Rows from block 2 of the image encoder, named by matrix and row number. Rows with one number belong to one neuron. Each number is 500 + 25 x the weight over its row's rms, rounded and kept within 0 to 999. All counts start at 0. Numbers have three digits each. After the name is the row's rms in percent of the matrix's.
# fc1: MLP up (encoder.blocks.2.mlp.fc1.weight, 768x192), inputs 160-191
# fc2: MLP down (encoder.blocks.2.mlp.fc2.weight, 192x768, transposed), outputs 160-191
fc1.20 100:491495519487511511548489510452503482476506479500477480500496487478458487528446532508455483478522
fc2.20 091:495512473476463542524486469501495497514556536501506497519494483526527455471462504476547486522467
fc1.21 084:525518514519502529516559471471480451506510468522547473489490526474497496488456508525451501448544
fc2.21 084:530482487508483442531467532561566539507500532497442522524517468498479520527523469494512473503464
fc1.22 103:492534493477474527486471483514489502495512519475514482496492510522517480507539513498503508509484
fc2.22 099:500527494473524534513496519480530536476475510503506458490520489495490484495410490513480487528496
fc1.23 093:505505473520510474504441525493546490490489504525528550531515486513477523449483517548482535468509
fc2.23 087:546517522470495504533519458489513491531510472551488486474475499460513455515526526511537485497499
fc1.24 082:516505535413504531505456476509535497490520490510508482496526476470483501502463492521486482493525
fc2.24 080:493451532520521473497508512490464502529513489510500512545479501521455500483497467521514481515513
fc1.25 110:500477469517490527494487474503458501527448494504488547476477590514500549536479470520503483489438
fc2.25 101:492484558486498498504511489470524467474524527500488450467500456502476484521518561500490522485511
fc1.26 097:475526468441510466514535436502507478463519519501516479492498494477474514479518513498495535528508
fc2.26 101:505498491511488450466489511571540498516519499468540503542477476496501524536494444460525477514533
fc1.27 089:493507492480521473487521520500468478525451460529488511497520504492498511476507494461500466455434
fc2.27 097:498501477519463535510509455500458495500524512445508486487484494499499514516600551488483531516522
fc1.28 087:471483503513478493493493485503465493491510489539499488482464540477516496494511517514514480447500
fc2.28 092:527495471509450497474550491514542500469478528473495489478544490509509504546483465496467514526503
fc1.29 100:519494482484507474476530508532505529525473513490538519526488486521461522527524453505532558489507
fc2.29 110:480469516519490493527490494462499520511517520491461475471469553487513482478485498530510455499486
fc1.30 106:490520464494518506485475526516485503441497495500501517524479482501496515494498510489522508459530
fc2.30 116:513503489502459495480517489493474482525487526508536450495490493495490493510514532503506490541488
fc1.31 084:548510493476531477525518516508464507543476529496530464484515492464517520522512493475466495512521
fc2.31 082:451488511461448496475461461543552493491556527503508475509483518499493500534478513489500485461514
fc1.32 106:495469503468512493475480538474476470479474466465501515500457499428512509486488522478492515543475
fc2.32 116:461523531465499509529501477511508491485501540504505494509537517510512475482526453543501446507487
fc1.33 105:475542505511512438484520513498473514522452529489476484554511502475467484515481536506494474501524
fc2.33 104:541454535491508515532478497503502442507523482505498473523496519539511484502515494487489484484511
fc1.34 100:471487493439504475454500515505500523484518549498528526517511494490506528529501488491462500494506
fc2.34 091:522525508576517497560470441478493487489528492495536506522495503510480463503537517508548512509512
fc1.35 091:525477552512538549511484508512494531472519507515479504510510495519495453511535492490478494515484
fc2.35 090:463502425484441496500509491495518530487507479496531500463462535526506520468503522531510509468488
fc1.36 091:510501457535535541489482473487524537494502495503496492528523520505520510521504522517539496532521
fc2.36 098:514481517512458518539475525496505530522507500526509516485492471525527471528537502486524459475511
fc1.37 095:514525485544513466488523491577504495486507474490515518510502474506478514529508527493526563516502
fc2.37 086:501509517411458489502500485487502452508482506484519471468461519474498500474516523509484447506525
fc1.38 097:462519518492523478496526480489504435525520507526442538492504499518474498472462504515516503500491
fc2.38 096:500502540500508526470497515440497521511498484470555458496516511465444472536482487511497507530503
fc1.39 087:508541472480494480501502515513483503447480501513503533530523494484486484515502494503465516476514
fc2.39 085:480516520480550501495505493491548463497511532480463515499488508489494499494492524480486524522507
fc1.40 116:500521498471471521518504482536495524476506480513477505482549526508491481531449492505468519530506
fc2.40 115:508550539473484515486479495475521517492523490532530478486446487479505433491497513500501498500449
fc1.41 107:494520513526465484484501494578493531455549501484532462493495507475546502497516515519490534515527
fc2.41 098:467513496443500510545512527544485495495489496498489515537497519528529520486513516495509498514473
fc1.42 096:515486494500532505500505501495506509487498487466520507465464528466484519487518466503466488513494
fc2.42 097:510527497519514460475486511470535502504543503530466520470474455545528480487551514515540522499489
fc1.43 102:521474484520508458523531490518517519494524451480509528520464521515513539480510540456454533492544
fc2.43 102:510470512461488532516464494520471489489489542511490523514500471524477493522481476523549468500468
fc1.44 096:514499495454529524529497533527509449489528531496497441470503480535510507527516491491484492471504
fc2.44 094:442455521506497455466502490516502556502482470471505551545464517473490500472463510504519482542441
fc1.45 128:496516520485479511502509494470511454548470529520512513512458507476502504499481500563528478520483
fc2.45 108:502462463560504475455482542567518519490509481434481508500500495527529497484506535482470517465496
fc1.46 088:516493488476503531505524502499490467519487499490511467503489561512483504494507512510509544497542
fc2.46 097:506491476510504465485512525520480513506531466487507509520524451489499495510572457513500517529477
fc1.47 107:473501452517534517501529486526503516490496513495513500470498484494495456508512504520502514486506
fc2.47 120:518476511505496501489509508451484511481531523471515509498459481494557528502487500482486501478437
fc1.48 102:490474483501513491515495483490506485506509482477527468430494509508498517497529492458497530475483
fc2.48 093:488501498522500489490470483526517497507483486499534560514487491521488514490475520498508513519514
fc1.49 109:473504495502471517513495491494449516475501475500510487514505476460464515508471478507499512489466
fc2.49 104:544530479530562518476462507444501483473534460475458454537507503552506492469521511524477464516506
fc1.50 109:517528521491486542570477540486499507511461497498538512518509499512513523530526501494484478474538
fc2.50 114:502486476510516467482478477477519530502542527513493470479527572507492508510472506506506542452474
fc1.51 093:492517529526475486457507535489523530503478493523497518471507497505493482565524485540534429521482
fc2.51 088:522499473497514506503524506506458483467514479497513493519470535497487476434495514507560542468485
fc1.52 111:512565494505513522527528503540456490505509516460512473508462495503490527477532480460465495476503
fc2.52 106:505433481455512483529524466473494477493497473522475475582529570495484485515460524529518496497488
fc1.53 105:485482480461492511470532548518496514468475473459515524467511502517486530489528540483469504484562
fc2.53 115:554493458488490452526491479491489489486478492537505452497490479510489497505496490478517496516507
fc1.54 095:505486522441517455502499533483475511515474496512505501537448487478491480507522514507535485464511
fc2.54 093:502509476550449511519475479487473477502527479487426545514521526524499533492490501500496478485466
fc1.55 091:532522507512491446526470503536511515499485498490464531522489490518525483525503471468464497487532
fc2.55 103:525510479516529507472514516504460464492522490480518498500509502494467480455539467554514465493483
fc1.56 091:517453481493517554512533494539502524498547507507519494555566515529515502514536517533456510516488
fc2.56 092:473510491506490463498478484481486501463467483441467515495461501487557517486467486502513517471540
fc1.57 094:541487516515545484500491496499549507494525524511471520507480509506510509535514475523476527481549
fc2.57 088:475527481498473532511475499526467506503498461487467482488515483485520510493523522511500487535412
fc1.58 101:469499473505501478510489508499514479443494494550471524528524526484502482477504467455557492495435
fc2.58 111:460514479503477496506489535520494487514498482454519473486503459512494539536492533505512496460519
fc1.59 103:547474547510547509549535538501477518491483478463505489460465499567531521506495534493501456503563
fc2.59 115:492488455476508504462497469476485492531510513513491467504510481451487504499502482481482503473521
fc1.60 106:503468508522529504483458458552487479505487514460510503519499482505512526455531508461500500531516
fc2.60 109:488482545433505488510490538488485508486497481472504512512506506483521458527513457533507546469481
fc1.61 109:501522481504474540506499471533481461490500501599523519521476542516508509477513483508519475432544
fc2.61 109:504496497492472539521477516537494482500505499507463472468513506477461479528489458514463544528484
fc1.62 096:508493453509497500533515559528483545534480485513524489525530435529506499489517508484530489505493
fc2.62 104:487506506514517505525491469519498500465559531487488534468528549511498492517472484546476529531474
fc1.63 112:466534490521454500515479541488480460474497529490590504470493505466483502493536509496471523477472
fc2.63 095:481495511492516472469495446505511534487594488548444495489519499573440527520476477532481504526518
fc1.64 111:489508462518489526510500497520521507495522502526478487511507515504514499518476522452505532497488
fc2.64 101:511495511520490480489467497493455491501508496513520530511521485488501496509563549508482505514486
fc1.65 091:517514471474504500507507496526480494514503529538498496449481516503515496431511465471487532516523
fc2.65 090:485508508540506497498493537473510515465472478477527520488523493500527474507509453499495474500520
fc1.66 091:515510506517419521519489484481503496499487486469509503482505508462502479538532492500504471522527
fc2.66 095:479449529498531486513533506491514462490474500521484488488508493515535527492451475465459494483465
fc1.67 093:507501519489523520471529517529497470510528543510504504514485500503508448530511504500529528537500
fc2.67 095:516498487465520482514460480498527500479494477497545483492501503495534521521491477492508486468498
fc1.68 100:515492521510559484472525504484496514469500536489468493488458480526475512471470489512515561505531
fc2.68 096:480508495526504488455472492504473480534512483551529486514545507522487493488528508498484497514458
fc1.69 100:493467498523509483505500507446514504504516507507493483544510493518509531516559517494487472527503
fc2.69 096:496468528482491527518504489528523474498473474479477478515426494472491512510445478473508515482511
fc1.70 099:524531453498530505494510505531482512516472495490517486499514508512504437430518497508478484491496
fc2.70 100:479534514504512500529469501452525526481531512517468509473474531496483498523453539453513485449472
fc1.71 101:510501504518511515528503552503457512511501520484491536451472516481490512472513466520494525451480
fc2.71 106:514508493496486477459517515502513437533536524497495476514510490525512500461463516492492515492547
fc1.72 096:540495488465538486471462536504476506467476491519479477478462485484505560485480515507518465511529
fc2.72 089:516494518515539481529507469484533480445509494517512522576478482486504467495553547531492527497495
fc1.73 083:491492509468524487480492523486526501500519538455534451482501518482503483512547511489506501534463
fc2.73 081:491493566501509515497505499486504528518464501511482507529473543488508490513461492485521494523538
fc1.74 108:515485488523525544498465525494518505474514511514490485488475543473483548498501563497479543523472
fc2.74 100:492525506501468514496508523511509476497500493515540554498488492469476517494531470554505513474499
fc1.75 089:498454525501492495519532451486516497502517510497465549486507484509492512502512466494474505558527
fc2.75 094:464517490517461499552505529487489536471485491497519456527492527485512474469486495521552445463510
fc1.76 100:482473502553514504517520498536521479492495503497564555539500520506513472508495501521496489541497
fc2.76 097:524502497471487490485516482501492511505467510515487502504517488475467516524529463499502508516561
fc1.77 099:503468510506516515537472480504501465482482512470474528531517505494499493449512479527513523494503
fc2.77 094:498523493505514502488510468459515499517471516499518511475500515533502469501491506451500466497484
fc1.78 118:490465471536535495483498485480455520500488545505456541496436530504461476480474508545516502470525
fc2.78 116:489468525486484476474513505504526551534483496490530512560516509495510523535500502471496509507478
fc1.79 094:486480484458502509481464548496515474539490525525431471477509477561484472523506492515524520494530
fc2.79 090:495516497503546482499495498514499550509519483486549517529485516464542521462457524502543466505471
fc1.80 098:470521521547512487500445472457485497543478439531483535509471486463516534497504509505518463508485
fc2.80 107:521464505440517446527500486524530479509540488540519491490507516510501459530518516512460511465500
fc1.81 097:500550503501502509475509528524509492509493532460498511530491510478545521518524498534548522524461
fc2.81 104:504529535483481541514513498462502503463459474514498487519472451517471480526480497471466476542514
fc1.82 090:533509456484520508494485544484512519507539544488480478499473468516477512510494503553504467499548
fc2.82 092:465498517498486480532524461547497485544475458509480537461464520448532523511519519504519554502488
fc1.83 111:500475501464529562491484478509499538494524528488519511486470523499485491492440537521512468502488
fc2.83 106:502479536506480562502436516488478454463494451477510457495491519503495483469536514518524502523488
fc1.84 104:490495521499474478455504499530453537481483503513514500488484519499454542528471490479469471508546
fc2.84 102:499487500485521527521453467510504466482491482484501542527520520539527499504519509532540525478429
fc1.85 093:516538473512550512534500492501500493464518503546472525538518523528468500420502481459506495499491
fc2.85 096:503434458512474525531492504477526530518511484498503508468478472471519514514500561502470473496483
fc1.86 086:512494484516460482517483481523532497505512522503553529505540499557531523465472502503518489470503
fc2.86 092:497531538521513478482521552467480510478439479526437474521512473489482498465516488476476500527547
fc1.87 109:490513442525505528489509473538507536489442500509485475517498518502491524527565520492489517484486
fc2.87 104:514474504492505494502506488504458514519512503499523567497513489473508516514443463494508490570496
fc1.88 106:503484547463456441535514491490499503517519475504561519480517540514473516562510533511512541511521
fc2.88 115:471494498516509516487422495510502493527479492453481479512516477536503477481486491481497457481495
fc1.89 092:501433506525525459481466508548493484517505477500504500496473495493491542479470511495516537507500
fc2.89 096:494528519520490517529520462527505496448510523509503502496528496482527465509525464500498476531511
fc1.90 083:503543486528496504456483493531483513519486507500546485493500493524485501511521515460500522457484
fc2.90 084:496467496520506502541499504477530551546471476475466504518445512495486511487519489539461471521502
fc1.91 105:521493501461553524489525512530510507560515490511501434500467548550492509457511500527501502493456
fc2.91 103:476475515494458503490499500475486475533491512486463530519472516442513532520537534480519500506521
fc1.92 080:501497499473440448502489524511482512525512491535518529535492532482522541494528495509578476551482
fc2.92 078:479545484524566489482481472462503453502520497484489469472480455471496458492480509498474486463499
fc1.93 100:482504529515504506507493527504498482489485494510510491469503487530490508486461499458534522519491
fc2.93 103:502526491522508505522515467505513483495512502488481494536518514469514506543502510500514517489491
fc1.94 112:498457541471454495462501508510477472521533461521532520476550527492485505530484484524527520448513
fc2.94 111:507520508505523505530471515522538541526531455530456479498528499468516541467510478450504495524504
fc1.95 101:514485494501500499507513478462482561523477479477463531537499479510542500479459475488545511526537
fc2.95 110:487516516482468507488482515503497492495519490526478504499491479511519523552497495519512480504519
fc1.96 096:490486494430506515503461517468528506519512494433485442536502505492512526540500486507477522528526
fc2.96 098:502499512545487508521515477519522515481465462566525498491477506484505495496456473513511487499474
fc1.97 097:498517492523509518517477514517486521476468505543523520498567501503507516517533502516548515500494
fc2.97 105:478499509491487515508476482530448493502473484499525516501469494525514492481442525510501514475511
fc1.98 093:492484484524519490501500520502466479522507498494463495425531465524494550484466512515504475501511
fc2.98 090:508520476470542530515516496510533539494458545546494514554489521532478509478478506460504470448512
fc1.99 097:544476502532523509496493498536470483501524457492495519532535505544476534538528491493504535493501
fc2.99 119:492502481528499488518456491479472511498443486476463412463507514531519454484518517474488494506453
fc1.100 088:490476543493533513553516526476488498439505537532554510485482507500514507523473502488493517414493
fc2.100 090:485502505513466524468442449505509459539503476483466502535511533485501479502520498484474500568561
fc1.101 131:461509508505484497443481446534484478529486499549521512494524495482479519480505491483503497488496
fc2.101 124:526511499438489489485505542521498524502506485501523491539449494516510513507501520523510516519471