python train.py --model="contrastive image-text model" --dataset="regions of photos with short descriptions (Visual Genome)" --train_examples=101725 --image_size=48 --crop_scale_min=1 --horizontal_flip=true --tokenizer="word" --vocab_size=6471 --loss="sigmoid" --embed_dim=128 --encoder_arch="mlp_mixer" --encoder_norm="layernorm" --encoder_norm_position="pre" --encoder_activation="gelu_tanh" --encoder_mlp_ratio=4 --encoder_parallel_block=false --encoder_inner_norm=false --encoder_patch_size=[6, 6] --encoder_layers=12 --encoder_width=192 --text_encoder_causal=false --text_encoder_width=128 --text_encoder_layers=12 --text_encoder_norm="layernorm" --text_encoder_norm_position="pre" --text_encoder_activation="gelu" --text_encoder_mlp_ratio=6 --text_encoder_head_dim=48 --text_encoder_fused_qkv=false --text_encoder_bias="all" --text_encoder_qk_norm=true --text_encoder_parallel_block=false --text_encoder_dropout=0.1 --text_encoder_inner_norm=false --text_encoder_positions="rope" --init="kaiming_normal" --residual_init="none" --optimizer="soap" --beta2=0.999 --learning_rate=0.0011 --beta1=0.95 --shampoo_beta=0.999 --eps=1e-08 --precondition_frequency=20 --max_precond_dim=1024 --one_sided=false --adamw_lr_other_params=0.0022 --ema_decay=0.995 --max_steps=8500 --batch_size=256 --epochs=21.4 --lr_schedule="cosine" --final_lr_fraction=0 --warmup_steps=1700 --weight_decay=0.4 --adamw_weight_decay_other_params=0
Rows from block 7 of the text encoder, named by matrix and row number. Rows with one number belong to one attention dimension. Each number is 500 + 50 x the weight over its row's rms, rounded and kept within 0 to 999. All counts start at 0. Numbers have three digits each. After the name is the row's rms in percent of the matrix's.
# q: attention query (text_encoder.blocks.7.attn.q.weight, 96x128), inputs 0-63
# k: attention key (text_encoder.blocks.7.attn.k.weight, 96x128), inputs 0-63
q.52 116:462530446553501412473487505557451500509378347525487547531536543482519548495538426511499391535494535487559563464484545380455540498505435477443507400596456472483486420541425443541504587560514422
k.52 105:482543524495482490456454402471519637493479525463460526641401454532510462535524545450604505475484531595501579471479534575471550547487486593435476526506496540560454475540522486451467511481449417
q.53 111:512475460487575480526520548502538479496544522455452526489521591466444616503549379533453572469565460497458536615570492570452428590467444485488491409435549386419473471466527439553546529547535472
k.53 104:500504556540413484478596500495521531505457454447490426526527576425506448535458504433563468478487475517525550474464389442507455394521539477509490580488504538497588467571537538466573489455556540
q.54 113:490468550500534593442508454432499408519561467538516465498455469504489535513385523494511484468512563548510339482462538492446495462550443535420609479546492566501463402476546462555481468510530487
k.54 109:531478506497407555468539504528504487457460567544492551424497533514498446443546419556433491480534480486542489508494482499487580531559489448406449518373572515537515527399404428542432416477510572
q.55 100:476525580429491514518463548595538471497513489428573407487629519498479560466380391528547527471469439515531532561493471519499576477561470525442498498475504507502503510498538408522583552533433389
k.55 103:448520525474510407555590429566503592495528527490515500483529522423557524508502534462551438603424510585443440496526520584444522509534469497527458467455446545524408473471540439443439418525554477
q.56 099:499541483575494455527503516432501473536510547456425446520536462515549423484490452550474557516461441578587630479462496472515526504555505491453523433514496502469439512563497491472458519569583540
k.56 112:476438491516557611505408516509462468479537514521474452497464564543419479523503528434514521449429565435509582439451528522435488481460533397513374540432463550585432515554454514482502520433508467
q.57 094:432488450430522541454609472480445463512466521555618564467486526446492448559413492482573421595451603511555496531510444477619337521553535478463506555489593507524474539555520523478522524463399448
k.57 098:391538446628556448454552523487565504507398538553409561517546626443506517529390536456536485489531487623455490439463497513404507524467467505396528527535470514553497482537598479454525609447596531
q.58 089:436519485446481441472541461459552550461466527519478522512539558474511524507502543506491551488495543432453466499467431555413467492563526522488571512541521490457500508517538462487482413476610507
k.58 093:511510429619603479518453411450501482483411454450489445508503550522434527587468497530482487483478581523491564543443444536536487542484561474459491501507469522474460422477549535624543618447447431
q.59 083:487527607437489512480560531502522547429442552543415537488465413552483474518577486456453467472491484527596469509525453484401469472533483487483497584495587397480524548449534538571402504557486504
k.59 081:536459601486500564407469579454541487508464447545555515527533566522496562467480527527441446507545511515571564566511537421424410436538519472396531478440528565517514373479506506557540571432556556
q.60 109:400421452574423533526546517487487536531439444520531576572486455545546475462551496537469516479514516497592580529454515510557565595588417511479559566542515509513428509465551435565441504548517456
k.60 103:364514534449453506484508496444473470476520469526569460504454514427430540445531515467387469490487466479448518413482566540479541478419570556545437448531459490593488425529442527493479604538509454
q.61 092:478515513434453527404468521414424574596607529516516457414540483455477474466576492482466552470364467616531410460554511476571509479505493500565465550432436544507457518542419488473497519567472471
k.61 091:510536429494536495512467433469496574447538558491466496476679605514514468500456541522513508532500382569556543494492534461479513425566487526550425427484518524480518510533426564471440439512507497
q.62 091:486525526495460492472567493426511536544535485517457486531457449490447470387449377556403505466454539559538511521566557474465523428548457537494591440480409473456463513549534470552567512503487479
k.62 101:481497527487533444518473570467503530487320633523543588427454521486458551533512586494465526523474538491561505587517504555537455528547543516515453443575470388524412483513499573475541464482447572
q.63 104:588437436443503533550444437544468487456507554443425435565525547512464532563401519477481534511513456389522497500475509462412418534482453505474487457490541505481487445457493554569459541482619560
k.63 109:484403429543512473546467491549565485511501460454504502488475453497425493523634478515524541464518440440434527486481506407486445489455498448462487562466454590463429555487528497483473532585458545
q.64 089:450511529475540486582421451510408558562414509554461476516512508539462478472471554523517549546503475483477571516473529497589528576592526588475608475413509477533509536413591522525494472504401470
k.64 100:473458522473457460393570453509515479494470478514479532500510452545515489515513567507522531419411550530549556552540629527515444547608507412495587420534445561466456553600476437505463515484425529
q.65 093:548566481444481561390564435403439479535423419435495493526474558494592550519525446525408477492486512532468522591542447478481548446473459538539461460558498530565528502560580498544565530521484465
k.65 093:487540504466554552538497595538464540360515516531442483465471556479568518518539533498558524537562442378592543473517456519423471498474520623499455543535543472444507415505505488580507441527496516
q.66 096:566451455490520423386558517622361540493442586482496577567502479507463433475479468447444348478506446450536444512500480482547519529545445453410485558453445460483523602524431525458548466441432514
k.66 095:443532498435453476434500482463473538507460491617508451484531446595564613480411610378468442503542531514474477499524478494422535441518534561457545480514457570526477584583441551472566485494502518
q.67 110:496525505442556489420432486479542480554492558626505482382454511463581502492504500524517543537596427537464380539341514452492535483452486501491520545474423440498474386484567528451511517499540509
k.67 102:536444518473542438509509467499489462486547486435406478511602440557554501522500446449506560541461562579477569518420438446491520525549494499447475556550467474451462564450442453555520577478469522
q.68 093:479507446539507460500390497530522533405502443506473423528516588570410577521463467426411473498497497486503470471464531485516483475620464529469589526448419522573532465492539518489468487457409510
k.68 111:550445439484462524506592587462558590523459464551530495487534411464525555534508515485488441462494444602486521443542586608556475388479491512452504526399500453386490481517521476388523542552418459
q.69 094:513506546489557515467500536624498511543463560489444603508504604485483600560597564512547548542504440545504528502479526531433511477489431574506418614505480483440517457547407543464464455480505522
k.69 086:471506433586513584552432467564521554452571440478439443559506537505524563491490461419572511553538601469506424456518465501460610481490536361437508428481494544534492556417463554517459498524519503
q.70 088:523487546437472442580563415542519472537398536450490450535464542569457493521453485424508597479450444503397484387469441531599622446565554446508507481501392526465519436540400527484532428478472475
k.70 087:428460386549556515525506432605495557435534543449502529523516437478532493448540446521506470522512551572483484548422443512484539489455461434637521500453524521537555541445524543464487597540491422
q.71 092:576458548498536525396528543506515480423487527470484493410489436470480546400528504463510454578517589394489530581634499473484571453436476517595522604514487503419574488419483462507537521471511549
k.71 101:531464526519433504499497485532476490436493477548504428576515458606497538454458526548438422576489516493456559512573439481541550446456496461458505399493499448517423411512522490481584506451531547
q.72 112:438522491574550496493568472525534411566499479426530540456478509496535540451466455430534475574466536602500506548484529500547483544566482467466405536516548526605495575570493524578500474570427427
k.72 090:448483480477522443383450449419456507459498532526519529488466437587534540435592512486551502521453496515385461554496519594580509475491545456508576484498487356483550450507464563435477517406585501
q.73 101:444444510519546498562472489546470511510462599429480425430439516523444492453468497446450472436431425496469397505480450466500567550487419550433538542552507505498517622511554523524522512417452517
k.73 100:516547503526501532412509577522506484446549547443509551516486452564544486488506495479457521513520623458492530511550468511505460549478371532549553468468578526565471539510457530500496590509561476
q.74 113:560516495491436612513398485434511439483538528536519596604397549510504521486606523487524487449456509446552498490551544408476449491543459515445448538444428477527585433489461470552503536487582484
k.74 099:476514465588573481485453460468493417576416493483563500471553469361521587467508486478472509555477472490563536553491536547556541508547506528448550454528486541524481508473585499448565528593433499
q.75 102:431480556486526516413466529495545494518444521540394522490588498514576506480532484488482453433527409531483527510501614510459479542502537461448506498487439500515454442483573568511512516497489377
k.75 109:487506523454564504518485409417478537473488419510511609516538462447450510486512491442607425543546549536504488492484522454383585494538497493540397540518479483530591565550577540616421549454568493
q.76 100:576510492558393489470593511523498607496468586462496525532483408495532450476481429434476589458508557514416582549520490498485511407480449570445516525558452508497511501531508432531432580533466486
k.76 104:530544515481553474575404458534499497523531548548517508526498480485438583475483475562524391390475504421589501509476522455498471551499521638541451538490637434493552401460477498534556551477489496
q.77 101:523553503460549517463453473538523442456439490589523495479547577460537475525512498537589452519546521472463602523477536500513525477456438446535591550466490583363398538599529416431449501482565446
k.77 104:505488470596555475499502564539541520384545553538441458445556494506593457529524526455546537521484515589458550464345568507522516476461383542506519561561501526652534588441498558541559473470491387
q.78 118:473501512454476406504519510442514494536483445486425471542461527430434456582485483506449531418575473525627531526529627568520478557523542550492470495469537500515504533453536517465498478546448550
k.78 105:437524458461485523452590473606463601385515464430540520520505535495493539443552511540411460485583438528516562509463485534559593463445450451477403447508441555457608508490556492517445500500480464
q.79 104:534490566533516595502465520518543552479487571486577493482452489481585471425488498518421476502485437561509502509455488509429524411530425483525547456465487428463538521503531596369456591612500543
k.79 099:501434476486545597450511522545508476500534472453467517503444499515469559541458552509463587478601453463442483424504414581509551406428393526466517531568528501591457547445468539480537451427452454
q.80 096:531568474503532481421466467434540485461526575565525525477593503540510529554620498540512514438515508511472520399457425555498430465493529417517473584555478472482496480548507526481519494411618503
k.80 094:513565499486587521382432561500511414492509588451407426557512487491465553502433487501558513628611519511462515510411374453489483551464460403564547547479490461516496505437487487485533574493479517
q.81 094:442591491459533428532461475575404423514481507508501504629556525471479527417451484485443504450440443608456551524445494522509439465508574585422502489461457547604566539547477482445501423571525408
k.81 094:510527357478525480449507383436463509515500425508579556497480575413567543517513492515589560415501451467529456486472617536476455456532485375540537512503518548439468503520522444548478467563485485
q.82 104:646463452527484540547531529634488458493605455433513536503476470519507439438499565590495488485538570548523539549480577408461483488524533470431417478482456543536432586546568477550508560405474476
k.82 103:445484579531474496424462356457522493462497502507539473544439517456559555511500479468549415493501431440426510531530432461445545552371457549467577522514452475401376471536478465530504531451444529
q.83 099:456549519498487419509452497422536544527497495509525474486542552425526507572598537540521537514510438525538491440497455511482468635531510538568431510499390514507390382538478473397479518519436410
k.83 092:418580400511511582558371516549540546533488548413508525461444527411502448578452526621473517468580362521518469509452485547571471555547508546469512458536522533486557500512489512569528474560513450
q.84 099:460583422485498560562462545489448556539424492497544553464427512533572497570515422549526537537483493443399604529544466533616532486558533502435555515561492589579534544545561444490420465552451505
k.84 095:540420477528475477534478513530501542371596482581499434489527554520494511438430479525572390532465480496498403555470483538505494563479499509603517552468520519525511570614419458519520503471550476
q.85 104:454454472431446583482488511441459448500440517439530515538540466513527517544369492516516563523430475495501505453464574543507513432380538532504597531491469448655474534468471471569507560521514430
k.85 100:519550489562472523563476421466517389604442536402463464569466508464480476541536469547534509560478468471387469490509421488518477567446425553616498462629494492481522455514482494426446482452443521
q.86 094:504481518549456426506517451492449549413465497503558448469375509461548516446519609487546557570518418509499568507518523538463539426508400425490502451530456483454465497562425520462462450473451556
k.86 097:456485585567525547483471435603483497562586467440412460498442548505463538554446480562463530516540506534452485522440504420477597534459473545508525522505447471526437518413526488503505533484495458
q.87 101:462401528482644495471561488541469537482548352473521488517500458496547499532427508472453485485497554512452510487496431478551406535549527487475478421384584465451545497483546528391495480422475526
k.87 104:404421467530408510542600521490569454610496523536487541448514396508548506515446539456523514450473516567433545531531502569519420482394478444497526600491459520521479515470505462441465574485549530
q.88 093:495504575538567525507599536465579539485562512537527500467401530500502582469539433550450528508468474416542472492519548499443503511456531422478489595483448597531526514491508416491525493437519499
k.88 113:580531548523519477431477512548528519445551493451475511554437535491561561573528476546454489474493499624513508562518497495500417568437497530416552512452559456416479476478632576596512526447465566
q.89 094:494496548448474521570448519472517535529475488509468537455527529466578608575452552463447523453483545483555522445484522498492527494576454570418432435526632571516551495443526470589556406512496424
k.89 092:532463558426504389535531565569453446505627535484574393543503490475439487520603471536514569552458513520519566542506411493461487643555481522491392517445503457498541523502498478546492471565594486
q.90 113:480519504429511504433476538473567464544406490493520525517586495570469512530554514483450468464494530459471509550453492515528523593521522553522492527510502436533379523457515526397497526490473490
k.90 111:491448510539531538573488604481439470459516534520521562442539485422458430459449454458530489545498514479549489525458520554509450456452495480532485562493505485437440512488495502422460562427451440
q.91 091:542544467620525491477474492391476516571521487551496493446519544568449578540554495495451577469477549485588471543577472569511446440505509395441514430400484468537416494455532508517461534467508602
k.91 107:566463517482449573487535568481532514497451454415538566492424428495427476555446493495500491412474437523512492430473494484570376491608494493533416581484429497404522502511516484502410551510456501
q.92 092:388439414513524439450414460465521590545497519496520510490522486530516604442503503410486519526537435560471566558435501533419533504496532545527517451557477461473446499553498544431443451534439534
k.92 096:482561481525547543635493531464525482492478467520502429457459452580560485444414538519470562430465428477527534527486528535546508494428490456513485477530480383442509574457488430362559397448380514
q.93 094:504527572522438552425511463479466421570451553429454531541609425473527507564516551411503390423508572476484496542462534558482518505510480476492539511462439560537475485492527427478551505387500367
k.93 088:511538440456484458421518511540492502504452469558544440467491482558533476448523467440499429400622448516458514523458484429418482404481515403491576491505521424574448472485603499517390552441490528